A small masked image model, trained from scratch.
Model: 10.3M parameters, 32-pixel images, encoder norm layernorm, decoder layers 4.
Training: adamw at rate 0.0017, 10000 steps, batches of 512.
Rows from block 3 of the encoder of a small masked image model, named by matrix and row number. Rows with one number belong to one neuron. Each number is 200 + 30 x the weight over its row's rms, rounded and kept within 0 to 999. All counts start at 0.
After each neuron's rows are labels from the 100 images, of 14848, where the neuron reaches its highest value: "responds to" is what is common among them. Only what is clearly more common there than usual is listed. The data: regions of photos with short descriptions (Visual Genome).
# fc1: MLP up (encoder.blocks.3.mlp.fc1.weight, 1024x256), inputs 0-85
# fc2: MLP down (encoder.blocks.3.mlp.fc2.weight, 256x1024, transposed), outputs 0-85

fc1.474,200,245,200,200,200,167,200,226,187,160,200,170,200,200,205,200,200,200,142,200,200,153,200,200,217,223,200,165,168,200,200,200,162,165,200,247,200,141,237,200,200,200,200,212,200,223,246,200,192,172,200,200,200,209,200,200,232,188,200,151,245,170,244,186,200,200,262,200,200,158,200,200,163,200,131,200,200,200,200,171,260,200,200,237,243,200
fc2.474,200,133,200,236,233,200,163,200,228,200,200,200,200,200,200,264,200,227,206,200,200,163,200,200,200,200,100,200,200,200,200,168,283,286,210,159,200,200,200,200,230,200,240,200,200,200,200,200,200,237,200,200,200,200,200,200,200,200,200,200,200,200,200,200,200,272,200,200,200,200,200,200,200,126,254,200,156,200,200,218,200,183,249,114,200,180
responds to: text has "red"

fc1.329,151,151,200,200,234,293,172,184,237,200,200,200,200,200,285,165,200,140,200,200,200,200,177,200,171,252,200,156,169,200,308,200,212,200,200,220,200,251,200,200,200,189,230,128,200,239,200,229,200,200,200,200,200,286,156,301,213,200,203,200,200,181,200,295,200,200,200,200,200,200,200,183,142,200,200,178,200,200,200,271,200,130,145,130,192,200
fc2.329,200,293,200,200,200,119,200,200,181,200,200,200,200,200,200,195,222,200,200,200,200,200,239,200,200,200,200,156,200,200,200,237,200,96,200,182,200,145,200,200,200,200,200,200,200,230,200,200,200,183,200,200,200,191,225,200,200,200,200,200,200,275,166,200,186,200,200,200,132,200,200,200,246,175,200,251,146,129,244,143,221,200,200,219,200,275
responds to: text has "zebra"

fc1.665,200,159,195,200,211,200,200,200,225,130,200,247,200,259,254,200,200,217,200,200,274,200,150,188,200,211,242,200,256,200,200,200,200,228,200,200,200,200,200,184,200,150,200,200,200,200,200,200,200,200,200,200,146,257,200,200,218,131,200,210,160,200,200,200,193,200,200,117,200,200,200,200,171,200,200,98,137,287,241,200,200,200,108,132,200,226
fc2.665,200,200,222,262,200,200,160,200,162,200,200,200,200,200,200,200,292,221,200,200,160,200,251,200,200,200,152,200,200,200,279,200,200,130,200,142,200,200,200,200,262,200,200,182,200,200,200,182,200,245,203,200,200,289,161,200,200,200,123,200,200,200,219,267,200,137,194,200,200,200,200,214,199,215,214,200,219,200,135,191,200,158,248,200,238,150
responds to: text has "red"

fc1.311,200,200,252,166,200,228,200,200,200,150,200,200,200,200,197,200,181,200,157,219,200,200,200,200,266,283,139,200,200,161,200,200,200,200,232,200,229,200,200,200,200,200,190,163,200,232,286,200,155,200,200,200,200,200,200,200,200,200,160,114,200,200,200,305,200,255,200,200,200,200,200,200,193,200,200,200,200,200,200,200,298,200,168,200,232,178
fc2.311,200,200,200,262,225,200,200,200,226,200,248,200,200,200,148,200,200,200,200,167,200,200,148,200,200,203,200,119,200,205,200,200,200,145,200,200,200,200,200,200,200,200,200,164,200,200,216,153,200,200,200,200,200,200,200,225,165,200,200,200,200,211,200,213,200,215,245,200,200,200,200,200,200,254,200,200,169,200,200,200,252,200,200,200,200,236
responds to: text has "sign"

fc1.323,200,200,144,200,200,239,200,200,245,138,231,200,200,200,110,275,200,200,200,200,273,157,205,200,200,237,200,200,208,179,200,200,200,178,200,228,200,200,169,200,159,200,237,200,200,200,213,200,200,159,200,200,200,142,200,200,200,96,200,165,200,200,165,200,265,200,221,200,200,200,184,200,168,236,200,148,151,146,200,200,200,200,200,200,200,200
fc2.323,200,200,200,244,280,229,200,200,200,200,200,200,200,200,200,172,200,200,200,200,200,200,200,200,200,283,200,200,200,200,200,200,200,200,200,200,200,200,200,200,200,200,218,200,200,200,200,200,154,200,200,200,175,200,200,200,200,200,200,200,200,168,200,200,200,234,200,200,200,200,200,281,200,305,200,200,200,200,200,174,250,200,183,196,231,200
responds to: text has "red"

fc1.325,162,153,200,173,200,174,290,221,200,96,200,200,183,200,200,200,200,200,200,200,200,185,132,128,200,257,249,200,245,156,200,200,200,200,200,200,167,166,200,200,200,200,200,200,200,200,222,200,200,200,184,200,145,234,200,200,200,200,200,200,200,200,200,200,200,165,200,200,200,104,200,200,165,200,229,94,143,225,200,200,200,200,200,200,200,225
fc2.325,157,200,267,274,200,200,200,150,200,200,200,200,200,222,200,200,271,270,200,166,200,200,200,200,84,145,200,200,200,200,200,199,200,178,200,200,200,200,222,200,200,200,200,247,187,200,200,200,155,160,200,200,220,303,200,200,193,211,107,200,200,200,130,203,200,212,200,200,200,200,200,202,200,200,200,200,251,200,145,200,200,166,219,200,171,200
responds to: text has "red"

fc1.158,233,200,200,256,245,244,200,200,200,200,200,200,200,200,200,200,224,128,200,186,200,176,200,169,200,200,200,200,200,200,200,200,139,110,130,289,200,142,200,200,200,200,247,200,200,200,224,174,207,224,200,200,200,200,200,200,200,199,134,200,200,200,200,200,222,200,276,200,112,200,200,200,171,238,200,106,200,200,179,200,185,200,200,219,200,227
fc2.158,200,200,200,200,200,251,200,200,200,200,200,200,200,200,200,200,200,200,200,200,200,200,200,200,200,200,200,200,200,200,200,200,215,200,200,200,200,200,200,251,200,200,200,200,200,200,200,157,114,200,200,200,144,200,200,200,200,200,200,200,200,200,97,200,200,200,200,200,248,200,55,200,200,283,200,200,200,200,200,200,269,200,200,181,200,200
responds to: text has "red"