{"encoder_arch": "vit", "model": "masked image model", "dataset": "regions of photos with short descriptions (Visual Genome)", "train_examples": 101725, "image_size": 32, "crop_scale_min": 1, "horizontal_flip": true, "method": "mae", "mask_ratio": 0.75, "loss": "mse", "encoder_norm": "layernorm", "encoder_norm_position": "pre", "encoder_activation": "gelu", "encoder_mlp_ratio": 4, "encoder_head_dim": 32, "encoder_fused_qkv": true, "encoder_bias": "qkv", "encoder_qk_norm": false, "encoder_parallel_block": false, "encoder_dropout": 0.1, "encoder_inner_norm": false, "encoder_drop_path": 0.05, "encoder_patch_size": [4, 4], "encoder_layers": 12, "encoder_width": 256, "encoder_positions": "learned", "decoder_width": 128, "norm_pix_loss": true, "decoder_layers": 4, "init": "lecun_normal", "residual_init": "scaled_by_depth", "optimizer": "adamw", "lr": 0.0017, "beta1": 0.9, "beta2": 0.99, "eps": 1e-10, "ema_decay": 0.999, "magnitude_pruning": 0.7, "steps": 10000, "batch_size": 512, "epochs": 50.3, "lr_schedule": "step", "warmup_steps": 300, "weight_decay": 0.3}
Rows from block 11 of the encoder of a small masked image model, named by matrix and row number. Rows with one number belong to one neuron. Each number is 50 + 10 x the weight over its row's rms, rounded and kept within 0 to 99. All counts start at 0.
After each neuron's rows are labels from the 100 images, of 14848, where the neuron reaches its highest value: "place" is the part of the image that holds the peak. Only what is clearly more common there than usual is listed. The data: regions of photos with short descriptions (Visual Genome). In brackets: how many of the 100.
# fc1: MLP up (encoder.blocks.11.mlp.fc1.weight, 1024x256), inputs 86-171
# fc2: MLP down (encoder.blocks.11.mlp.fc2.weight, 256x1024, transposed), outputs 86-171

fc1.341:50 50 50 50 50 50 50 50 50 50 50 50 50 50 50 50 50 62 50 50 50 50 50 50 50 71 50 50 50 50 50 50 50 50 50 50 50 50 50 50 50 50 50 50 50 50 50 50 50 50 50 50 50 50 50 50 50 32 50 50 50 50 50 50 50 50 50 54 50 81 50 50 50 50 50 50 50 45 50 50 50 50 27 50 50 50
fc2.341:50 50 19 50 50 50 50 50 61 50 50 50 79 40 50 46 29 50 72 50 50 64 50 05 91 50 50 79 50 50 50 30 50 50 50 50 50 50 50 45 50 50 48 50 50 50 50 45 50 50 54 50 47 50 50 50 58 50 50 61 50 50 50 50 98 50 50 50 50 50 50 50 50 50 50 50 50 50 50 50 50 50 50 50 50 50
place: middle right (26)

fc1.406:50 50 50 53 50 50 50 50 90 50 50 50 50 50 50 50 50 45 50 63 50 50 50 50 50 50 50 50 50 50 50 50 50 50 50 50 50 46 43 50 50 50 50 50 50 70 50 50 50 50 50 50 50 50 50 50 50 50 37 50 50 50 41 50 50 50 58 50 50 50 50 50 47 50 50 50 50 50 50 50 31 50 32 50 50 50
fc2.406:50 55 50 50 50 50 50 50 79 50 50 50 50 53 50 50 25 32 50 50 50 50 50 87 00 50 50 50 50 50 50 50 50 50 50 50 50 57 31 50 50 46 50 50 50 50 50 50 50 56 50 50 49 50 50 35 50 50 50 47 00 50 50 50 50 13 50 50 50 50 44 50 50 41 50 82 50 50 50 50 54 50 50 50 50 50
place: middle left (29)

fc1.187:50 50 50 50 71 50 50 50 65 50 50 50 50 50 50 84 50 50 14 99 50 50 50 50 50 36 50 50 50 50 50 56 50 50 50 50 50 50 50 50 50 50 50 50 50 50 50 50 50 50 50 17 50 50 50 50 50 50 50 50 50 50 50 50 50 29 50 50 50 50 50 50 48 50 50 50 50 50 50 94 50 50 50 50 21 50
fc2.187:50 50 50 50 50 50 51 50 50 50 50 50 12 50 50 50 50 42 50 50 54 50 50 50 50 50 50 50 50 50 50 50 50 50 54 50 97 50 50 51 50 50 50 50 50 50 50 50 50 50 50 50 51 50 68 52 50 50 50 50 50 50 49 50 50 50 50 50 50 53 50 33 50 50 50 50 50 50 50 50 43 50 50 24 50 32
place: bottom right (32)

fc1.697:50 50 00 50 50 50 50 50 50 50 50 50 50 50 50 50 50 50 50 50 50 50 50 50 50 50 50 50 50 50 50 26 50 50 50 50 50 50 50 50 50 50 50 50 50 50 50 50 50 50 50 50 50 50 50 50 50 50 50 50 50 50 50 50 50 50 33 50 50 50 50 50 78 42 50 50 50 50 50 50 50 50 50 50 50 03
fc2.697:27 50 50 50 50 50 50 50 50 50 50 77 50 50 50 50 71 50 50 50 50 50 50 50 50 50 50 50 50 50 04 50 29 50 46 50 50 50 50 50 50 26 50 50 50 49 50 61 50 50 50 50 50 50 50 50 50 50 50 50 41 50 50 49 50 50 50 50 50 50 50 50 03 50 50 50 50 34 50 50 50 50 58 50 50 72
place: top centre (27)

fc1.3:50 50 50 50 50 50 50 50 50 50 50 59 50 47 50 47 50 50 50 50 53 50 50 50 50 50 50 50 50 50 50 50 50 50 51 50 50 50 39 50 50 50 68 50 50 50 50 50 50 24 41 50 50 60 50 50 50 50 75 50 50 50 50 50 50 55 50 50 30 50 50 50 50 50 50 50 65 50 50 50 50 50 50 50 28 50
fc2.3:50 50 70 50 82 46 50 68 50 50 50 23 50 58 50 70 50 59 50 50 50 50 50 50 50 50 50 50 50 50 50 50 50 50 50 50 50 50 73 50 50 43 50 33 76 50 50 50 50 50 50 50 50 50 50 50 50 50 50 50 55 50 50 50 52 50 50 50 50 50 25 50 50 50 50 73 50 50 50 50 50 50 50 00 62 50
place: top right (36)

fc1.579:50 50 50 50 50 50 50 50 31 50 50 50 58 50 50 50 50 50 90 50 50 50 50 50 50 50 00 50 50 50 50 50 23 50 50 50 50 50 50 50 50 50 50 50 50 50 50 50 61 50 50 50 50 50 50 50 50 50 50 50 50 50 50 50 50 50 58 50 47 50 50 50 50 50 50 50 33 50 70 48 50 50 98 50 50 17
fc2.579:50 50 64 99 50 50 50 43 50 50 50 28 50 50 50 19 34 50 50 50 50 74 50 50 50 84 50 50 50 50 50 74 50 50 50 27 50 50 50 44 46 50 50 50 50 50 50 29 50 62 50 50 45 50 50 50 72 50 50 50 34 50 50 24 50 50 50 60 50 50 50 50 50 50 50 50 50 67 50 50 50 49 50 30 50 45
place: bottom left (33)

fc1.651:50 44 50 56 50 50 50 50 50 50 50 50 50 50 50 50 50 50 50 50 50 50 50 50 50 07 50 50 50 50 60 50 50 50 50 50 50 50 50 50 50 57 21 50 40 50 50 50 50 50 50 50 50 50 50 50 15 50 50 50 50 50 50 50 50 50 50 50 50 50 50 50 50 64 50 50 50 50 50 50 50 50 50 50 50 07
fc2.651:50 50 44 50 50 50 50 50 66 50 50 50 24 50 50 50 50 50 50 50 50 26 50 50 50 50 50 50 50 50 50 50 50 64 50 50 50 65 50 50 50 50 50 50 50 50 50 50 50 92 50 50 81 50 47 48 50 50 50 50 50 50 50 50 50 51 50 50 50 50 50 50 74 50 50 50 50 50 50 50 58 50 50 50 50 20
place: top right (33)

fc1.543:50 50 09 50 50 27 50 50 50 50 53 50 50 50 50 50 50 50 50 35 50 50 19 51 50 50 50 50 50 50 50 50 50 50 50 50 50 50 50 50 50 50 50 50 50 50 50 50 50 50 50 50 50 47 50 50 50 50 50 50 50 50 50 50 50 50 50 50 50 50 50 50 63 50 50 50 00 50 50 50 50 50 06 50 50 50
fc2.543:50 50 50 50 50 50 44 50 94 50 50 50 50 76 50 50 50 50 50 50 50 47 50 50 42 50 50 50 50 50 50 50 50 50 50 50 50 36 31 50 50 50 50 50 50 50 50 50 50 80 68 50 57 50 50 50 50 50 50 50 50 50 73 50 50 50 81 50 50 49 50 50 50 81 50 50 50 53 47 50 63 50 50 56 50 15
place: centre (26)

fc1.759:50 50 68 50 50 50 50 50 50 50 50 56 50 50 20 50 50 50 50 50 50 50 50 50 50 50 81 50 50 50 50 50 50 50 50 50 50 50 50 50 50 50 50 50 50 50 50 50 50 51 50 50 50 50 50 50 50 00 50 50 50 50 50 50 50 50 50 50 50 50 50 50 50 50 50 50 78 50 30 50 50 50 50 50 50 90
fc2.759:40 50 50 50 50 50 50 50 30 50 50 50 50 50 50 50 50 50 50 50 50 50 50 50 50 52 50 50 50 50 50 50 50 50 50 50 50 50 50 50 50 50 50 50 50 50 50 50 50 50 94 50 82 50 50 50 50 50 50 50 65 50 50 50 50 35 50 50 50 60 50 50 67 50 50 50 50 60 50 50 50 50 32 50 50 50
place: centre (28)

fc1.49:50 50 52 50 87 50 50 50 50 50 50 50 50 84 50 50 50 50 50 50 50 50 50 50 50 50 50 50 50 50 79 50 36 50 50 50 50 50 50 50 50 70 50 50 50 50 50 50 50 50 50 50 50 50 50 50 34 50 35 50 50 50 50 50 50 74 50 50 50 50 50 50 50 50 50 50 50 50 50 50 50 50 50 50 50 04
fc2.49:54 50 50 81 50 50 50 50 50 22 50 34 50 50 50 74 62 50 50 50 50 50 50 50 50 50 50 50 50 50 50 50 50 36 50 29 50 82 50 50 50 50 29 50 50 50 50 50 50 50 50 80 50 50 50 90 50 50 50 50 50 50 50 50 50 68 50 50 50 50 51 50 54 50 50 50 50 50 73 50 50 50 50 50 50 50
place: bottom left (37); bottom centre (31)

fc1.186:79 86 54 50 50 49 50 50 61 81 50 50 50 50 50 50 50 50 50 50 50 50 50 52 50 50 50 50 47 50 50 50 36 50 50 50 50 50 50 50 46 50 62 50 33 50 50 50 50 04 50 50 50 50 50 03 50 50 50 50 50 32 50 50 50 50 35 52 50 50 50 50 50 50 50 50 65 50 50 48 50 50 50 50 50 20
fc2.186:50 50 35 50 50 50 50 27 50 50 50 50 50 43 50 50 50 50 50 50 50 50 50 40 50 50 50 50 50 50 50 50 50 46 68 50 50 50 50 50 50 50 50 50 51 50 50 50 50 16 50 50 19 50 50 50 50 50 50 50 50 50 50 22 50 50 37 50 50 61 50 50 50 50 50 50 50 85 50 50 23 50 50 49 50 50
place: centre (28)

fc1.540:50 54 41 50 50 50 50 50 62 33 50 50 75 71 45 50 65 53 50 54 50 50 50 50 50 58 50 56 50 50 83 50 50 50 50 35 62 50 54 50 62 37 53 58 50 50 50 57 50 50 44 50 50 50 50 50 55 50 50 50 50 50 50 60 50 50 50 50 30 50 50 50 50 23 50 35 56 50 50 50 50 50 50 48 34 63
fc2.540:57 50 50 78 50 50 50 90 50 50 46 50 33 50 69 50 50 24 50 50 50 50 48 14 62 43 50 28 50 50 50 50 50 50 50 37 50 24 64 50 50 26 50 50 41 50 50 61 50 64 50 56 42 50 62 50 50 50 50 45 50 50 50 50 40 50 44 63 50 50 50 45 50 50 50 50 50 50 54 50 50 50 50 26 50 55
place: bottom left (32)

fc1.330:50 00 50 50 50 50 50 50 50 50 50 50 50 50 50 50 50 50 50 50 50 50 50 50 50 41 50 50 50 50 50 50 95 50 50 57 50 50 50 57 66 50 50 47 50 50 50 50 50 50 50 50 50 50 50 38 13 26 50 50 50 30 50 50 26 50 50 50 50 50 50 50 50 50 50 50 50 50 50 78 50 50 50 50 23 50
fc2.330:50 68 22 50 50 50 37 50 50 72 50 50 61 08 50 76 50 50 50 50 50 50 50 50 50 50 50 50 50 50 50 50 31 50 50 61 06 50 18 13 50 08 50 91 84 50 50 50 50 50 24 50 26 27 50 50 50 50 50 50 50 50 50 50 75 37 50 50 50 50 50 50 50 50 50 50 50 42 35 50 50 39 35 50 50 50
place: middle left (29)

fc1.453:50 45 50 50 50 50 50 50 61 50 39 45 50 50 50 75 50 58 50 50 50 50 50 50 50 50 50 69 50 50 50 50 50 46 50 50 50 50 50 50 50 31 50 50 50 50 50 50 50 50 50 50 50 57 50 50 50 50 50 50 50 50 50 50 50 50 50 50 50 50 50 50 50 50 50 50 50 50 50 50 50 50 50 50 67 50
fc2.453:50 50 50 50 72 50 50 50 50 50 50 93 21 50 50 28 50 50 50 50 50 50 50 89 70 50 50 61 50 50 50 50 50 25 14 50 50 50 50 50 50 07 50 42 21 50 50 50 50 37 50 50 50 68 56 50 50 50 50 50 50 50 50 50 50 50 50 50 50 50 49 79 50 50 50 50 22 50 50 50 50 50 50 50 50 50
place: top centre (32)

fc1.492:50 75 36 44 50 50 50 50 50 50 50 50 50 50 50 50 50 50 50 51 48 50 42 50 50 36 50 49 50 50 50 50 54 50 50 50 50 71 56 50 50 50 50 50 07 50 50 50 50 50 50 64 50 76 50 50 50 64 50 60 50 50 50 50 35 00 70 50 50 50 50 50 50 50 50 50 15 77 50 50 50 50 50 68 58 50
fc2.492:50 50 50 50 50 50 56 40 50 58 50 65 50 50 50 50 24 55 50 50 50 50 50 50 50 50 50 50 50 50 50 50 50 59 50 50 50 50 50 50 50 50 50 50 64 50 50 50 50 50 50 50 74 50 50 50 50 50 50 50 50 50 50 50 74 52 00 50 50 18 50 50 50 50 50 50 36 50 50 50 50 52 47 50 50 50
place: centre (25)

fc1.422:50 50 23 50 50 50 50 50 50 50 50 50 50 50 50 83 50 50 50 50 50 50 50 50 50 00 50 50 50 50 50 50 50 50 99 50 50 50 50 50 50 49 50 50 50 50 50 50 50 50 50 50 50 50 50 50 50 50 50 50 50 50 50 50 50 50 50 50 56 50 50 50 50 50 50 50 50 50 50 50 50 50 50 50 75 50
fc2.422:85 50 50 50 50 50 50 50 32 50 50 78 41 50 52 50 50 50 50 50 50 50 50 50 50 50 50 50 50 50 50 50 50 50 75 50 50 50 50 35 50 50 50 50 50 50 50 50 50 50 50 50 50 50 50 50 50 50 50 50 50 50 35 50 50 50 50 50 50 24 50 50 50 50 50 50 50 50 50 50 68 50 50 50 50 50
place: bottom right (47)

fc1.592:50 06 50 50 50 50 36 50 64 50 50 50 50 50 41 50 50 50 50 50 50 50 50 50 50 50 50 50 50 50 50 50 50 50 90 50 50 50 50 50 50 50 50 50 38 50 50 47 50 50 50 50 50 50 50 50 67 50 50 50 50 50 50 50 50 50 50 50 50 50 50 50 50 50 50 25 50 50 50 50 50 50 31 26 54 50
fc2.592:50 50 50 50 50 50 50 50 50 50 50 25 50 50 50 50 50 50 45 50 50 50 50 50 50 50 50 50 50 50 50 50 50 50 50 50 50 46 34 50 50 50 50 84 50 50 50 50 50 50 50 50 27 50 50 50 50 50 91 50 50 50 32 50 50 50 50 50 50 50 50 50 50 50 50 72 50 73 50 50 50 50 43 50 50 50
place: top right (39)

fc1.54:50 50 50 50 50 50 96 50 50 50 50 50 50 50 50 50 50 50 50 50 50 50 50 50 50 50 50 50 50 50 66 50 50 50 50 50 50 50 50 50 50 50 50 18 50 50 50 50 50 50 50 58 50 79 50 50 50 50 50 50 50 50 50 78 50 50 50 50 50 50 50 50 50 50 50 50 50 50 50 50 50 50 50 50 50 50
fc2.54:50 50 50 50 50 50 50 50 50 47 43 50 50 50 20 50 50 50 50 50 50 19 50 50 50 50 50 50 50 50 50 79 50 50 82 50 50 50 46 50 50 50 50 50 50 50 50 70 50 50 42 50 50 50 50 50 50 50 50 50 51 50 50 50 50 50 50 50 50 18 50 50 50 50 20 44 50 58 50 50 50 50 51 50 59 50
place: top left (32); top centre (28)

fc1.484:50 50 50 68 50 50 50 50 50 50 50 50 50 50 50 50 50 50 50 50 50 50 50 50 69 72 28 50 50 50 50 50 97 50 50 50 50 50 50 50 50 50 50 50 50 50 50 50 50 50 50 50 50 50 50 50 50 53 50 50 50 50 50 42 50 50 50 50 50 50 50 50 50 50 50 50 50 50 50 50 50 50 50 50 50 50
fc2.484:50 67 50 58 50 50 50 50 50 50 50 50 55 88 50 41 50 50 50 50 66 50 73 50 50 50 50 88 50 70 50 50 50 50 50 50 50 50 50 50 50 50 50 50 50 50 50 50 50 87 57 50 50 50 50 61 50 50 50 50 50 50 50 50 50 50 50 50 74 50 50 50 50 50 06 50 50 50 50 50 50 50 50 50 50 32
place: middle left (25)

fc1.604:50 44 50 50 50 13 50 50 50 50 73 50 50 50 50 50 50 50 50 50 59 50 50 50 50 50 50 50 50 50 50 50 68 50 50 50 65 50 53 50 58 50 50 50 50 50 50 50 50 50 50 50 50 50 50 50 50 38 50 50 50 50 50 50 50 51 50 50 50 50 50 52 50 50 50 50 50 64 40 50 50 50 50 50 50 45
fc2.604:50 50 50 50 50 50 50 94 90 50 50 50 50 50 18 50 50 46 00 44 50 50 50 50 50 50 50 50 50 50 50 50 50 50 50 50 50 50 50 52 50 50 50 50 50 50 50 50 50 27 50 50 52 50 50 50 50 50 50 50 50 50 50 50 64 60 00 50 50 50 50 50 50 50 50 55 50 35 50 50 50 50 50 50 50 50
place: top centre (25)

fc1.643:50 50 51 50 50 50 50 50 48 50 50 54 50 50 50 51 50 50 50 87 50 50 50 50 50 50 50 50 50 50 50 50 50 50 50 40 50 50 50 50 43 50 50 50 50 50 54 50 50 50 50 70 50 50 50 50 04 84 50 50 50 50 38 24 50 50 50 50 53 50 50 50 50 50 50 50 16 50 50 50 50 50 50 50 96 05
fc2.643:31 50 50 50 50 50 45 23 50 50 50 56 93 50 50 50 45 50 50 50 50 41 50 50 50 50 50 50 50 50 50 50 50 50 50 50 50 50 50 16 50 50 50 84 50 50 50 50 50 50 50 50 50 50 50 50 50 50 50 50 50 50 50 50 50 50 50 50 50 36 50 50 50 50 50 50 50 50 50 50 50 80 50 50 50 50
place: centre (30)

fc1.754:50 12 50 50 50 50 41 50 71 50 50 50 50 50 50 40 50 50 39 44 52 50 50 50 50 50 50 49 50 50 33 62 79 50 50 50 50 50 50 50 50 40 50 50 50 50 50 61 50 50 50 50 50 50 50 54 50 29 50 50 50 50 50 50 50 50 50 50 50 50 50 50 50 27 18 50 50 50 27 50 50 50 50 50 50 50
fc2.754:50 50 50 37 50 50 50 50 50 11 50 50 50 50 48 50 50 50 50 50 47 50 50 50 50 50 50 70 50 50 50 00 50 50 00 50 50 50 50 50 50 50 50 50 50 50 50 50 50 50 50 50 50 50 50 84 50 50 50 50 96 50 50 50 50 27 50 45 50 50 50 50 50 50 50 50 50 50 50 50 50 50 50 50 50 50
place: bottom left (35)

fc1.558:09 60 50 46 71 50 50 50 50 47 50 50 50 48 50 50 50 50 50 65 50 50 50 50 50 50 50 52 50 42 50 50 50 50 50 50 50 50 50 50 50 50 50 50 50 50 50 50 50 50 50 51 50 50 50 50 50 50 50 61 50 50 55 32 50 50 50 50 50 50 50 50 50 50 13 50 50 50 50 50 50 50 50 50 50 42
fc2.558:50 50 40 00 14 50 50 50 49 50 50 55 50 27 50 50 50 50 50 50 50 66 50 50 50 50 50 50 50 50 50 50 50 50 50 50 50 56 50 50 50 50 50 50 50 50 50 50 50 50 50 50 68 50 50 50 50 50 50 50 50 50 50 40 50 50 50 50 50 99 50 50 50 50 50 50 71 50 50 50 87 50 71 84 50 50
place: bottom right (41); bottom left (41)

fc1.170:50 99 50 50 50 50 97 50 52 50 50 50 48 91 50 50 20 50 50 50 44 50 50 50 50 50 50 50 50 50 81 50 29 50 50 50 63 50 50 50 50 50 55 13 50 50 50 34 50 50 50 15 50 50 50 50 50 50 50 50 50 50 50 57 50 50 50 50 50 50 50 50 50 17 37 50 50 78 50 50 50 50 50 50 50 50
fc2.170:50 50 50 48 54 50 50 19 50 50 50 50 50 50 50 50 50 50 50 50 50 50 50 50 50 50 50 50 50 50 69 87 50 50 50 50 63 50 50 50 50 50 50 50 50 50 50 50 50 52 50 50 50 50 50 50 50 50 50 50 50 50 50 50 21 50 50 50 50 50 50 50 50 59 50 50 50 50 50 50 50 29 50 24 50 25
place: top left (32)

fc1.68:99 24 50 50 50 50 50 50 50 50 50 50 50 59 50 50 50 50 50 50 50 50 50 50 50 36 50 50 50 50 50 50 50 50 50 50 50 50 50 50 50 50 50 50 50 50 50 50 50 50 50 50 50 65 50 50 50 50 50 50 50 50 50 50 50 50 50 50 50 50 50 50 50 50 50 50 50 50 50 50 50 50 50 50 50 50
fc2.68:50 68 50 50 50 69 50 50 48 95 36 67 45 50 50 33 89 50 50 50 50 52 50 42 24 50 50 50 50 50 50 99 50 50 50 50 50 50 50 71 50 30 50 50 50 50 48 50 50 38 50 71 50 50 52 43 50 50 50 50 50 50 50 36 50 50 53 50 50 50 50 51 50 50 50 50 50 50 80 50 50 50 50 25 50 50
place: bottom left (44)

fc1.508:50 50 50 50 50 44 50 50 50 65 50 45 50 50 50 50 50 50 74 50 62 50 50 50 50 50 50 50 50 40 50 50 99 56 78 50 50 50 50 50 50 50 50 50 50 50 50 43 50 59 50 50 58 61 50 43 50 50 50 50 50 50 50 50 50 50 50 50 50 50 50 57 75 50 78 50 50 41 50 50 50 50 50 50 50 23
fc2.508:50 53 27 50 50 50 50 50 33 50 50 41 50 50 50 50 09 50 50 50 41 50 50 50 50 50 49 50 50 50 50 50 50 54 50 50 50 50 50 50 50 50 50 50 39 50 72 43 50 50 29 50 50 50 56 50 50 50 08 50 71 50 50 29 50 50 50 50 50 50 50 50 50 50 50 50 50 50 50 50 50 50 50 50 50 17
place: top right (38)

fc1.418:50 50 50 50 50 50 50 50 39 50 50 50 50 50 50 50 50 50 50 50 50 50 50 50 50 50 24 50 50 50 50 55 50 50 01 50 50 50 50 50 50 50 50 50 50 50 50 50 39 65 72 66 50 50 50 50 09 50 50 50 50 50 50 50 50 10 50 50 50 50 50 50 50 50 50 54 50 00 50 50 50 50 50 50 50 50
fc2.418:50 28 50 50 50 50 50 50 90 50 50 50 50 50 50 50 50 50 50 50 50 50 59 50 53 50 50 50 50 50 50 50 50 50 50 50 50 50 50 40 50 50 50 50 50 50 50 18 50 50 50 50 50 60 50 50 50 50 56 50 65 50 50 50 50 50 50 50 17 50 50 50 50 50 36 50 50 50 50 50 50 50 50 99 50 40
place: top centre (46)

fc1.729:61 00 50 50 50 57 50 50 50 72 50 50 50 50 50 50 29 50 50 34 50 50 50 50 50 50 50 50 50 50 50 50 50 50 50 50 50 50 50 50 50 50 50 50 50 50 50 50 50 65 50 50 50 50 50 50 50 50 50 45 50 50 50 50 50 50 50 50 60 50 50 50 50 50 50 50 42 50 50 90 50 50 50 50 50 50
fc2.729:50 50 50 20 50 50 50 50 50 50 50 50 50 50 50 50 50 50 90 50 50 50 50 50 50 50 50 50 50 50 35 50 50 50 50 50 50 50 44 50 50 50 50 50 50 50 50 50 50 50 40 50 56 50 50 50 49 50 20 50 50 50 50 50 50 50 50 50 50 50 50 50 50 50 50 21 50 50 50 50 50 50 32 50 50 50
place: top left (34)

fc1.356:50 50 50 50 84 50 50 50 50 50 50 50 51 50 50 50 50 50 50 50 50 50 50 50 50 50 53 50 50 50 50 44 50 50 50 50 50 50 36 50 50 50 50 50 50 50 50 50 43 50 50 50 50 50 50 50 50 50 50 50 76 50 50 50 50 79 50 50 50 50 50 50 07 50 50 50 50 50 50 50 50 50 50 50 50 50
fc2.356:56 50 50 50 50 50 50 50 50 50 50 50 50 79 50 50 50 50 50 50 50 50 50 50 50 50 50 50 50 50 50 50 50 50 50 50 50 50 50 70 50 50 50 34 50 50 50 00 50 50 50 50 32 50 59 50 50 50 71 50 53 50 50 50 00 50 50 50 50 50 50 50 50 50 50 50 50 50 50 50 50 50 50 50 50 31
place: top right (32)

fc1.119:51 89 50 62 50 50 50 50 50 50 50 50 50 50 50 45 50 50 99 50 50 50 50 50 50 50 50 50 50 50 69 50 50 50 50 50 50 50 50 50 50 50 50 50 50 50 50 50 50 50 50 50 22 50 50 50 50 50 50 50 74 50 50 50 50 42 50 50 50 50 50 50 00 50 50 50 29 50 50 50 20 50 50 50 50 50
fc2.119:50 54 50 50 50 50 50 50 50 38 50 50 50 97 50 50 50 50 50 50 99 50 30 50 50 50 50 50 50 50 71 64 62 50 50 50 50 50 50 50 50 50 59 50 50 50 50 12 50 50 63 50 50 50 50 38 50 50 50 50 50 50 52 50 50 50 50 50 50 50 40 50 50 47 50 50 50 52 50 50 50 50 50 73 50 50
place: top right (35)

fc1.159:50 76 50 69 50 50 50 50 50 50 50 47 50 50 50 50 69 50 50 50 50 50 50 50 50 50 52 50 50 50 86 50 50 50 50 50 31 50 50 50 50 49 50 50 50 50 50 50 50 50 50 50 50 74 50 50 50 50 50 50 50 50 50 50 50 50 50 50 59 50 50 50 50 50 50 50 17 50 50 50 50 50 50 50 50 50
fc2.159:50 50 50 50 50 32 50 50 50 68 50 50 50 50 50 50 49 50 50 50 50 50 50 50 50 50 50 50 50 50 50 50 50 50 66 84 50 50 50 54 50 50 50 50 50 50 50 50 50 34 50 50 50 50 50 82 50 50 50 50 50 50 50 45 50 41 50 50 50 50 50 50 50 50 50 50 50 50 50 50 50 50 81 12 76 24
place: top right (40)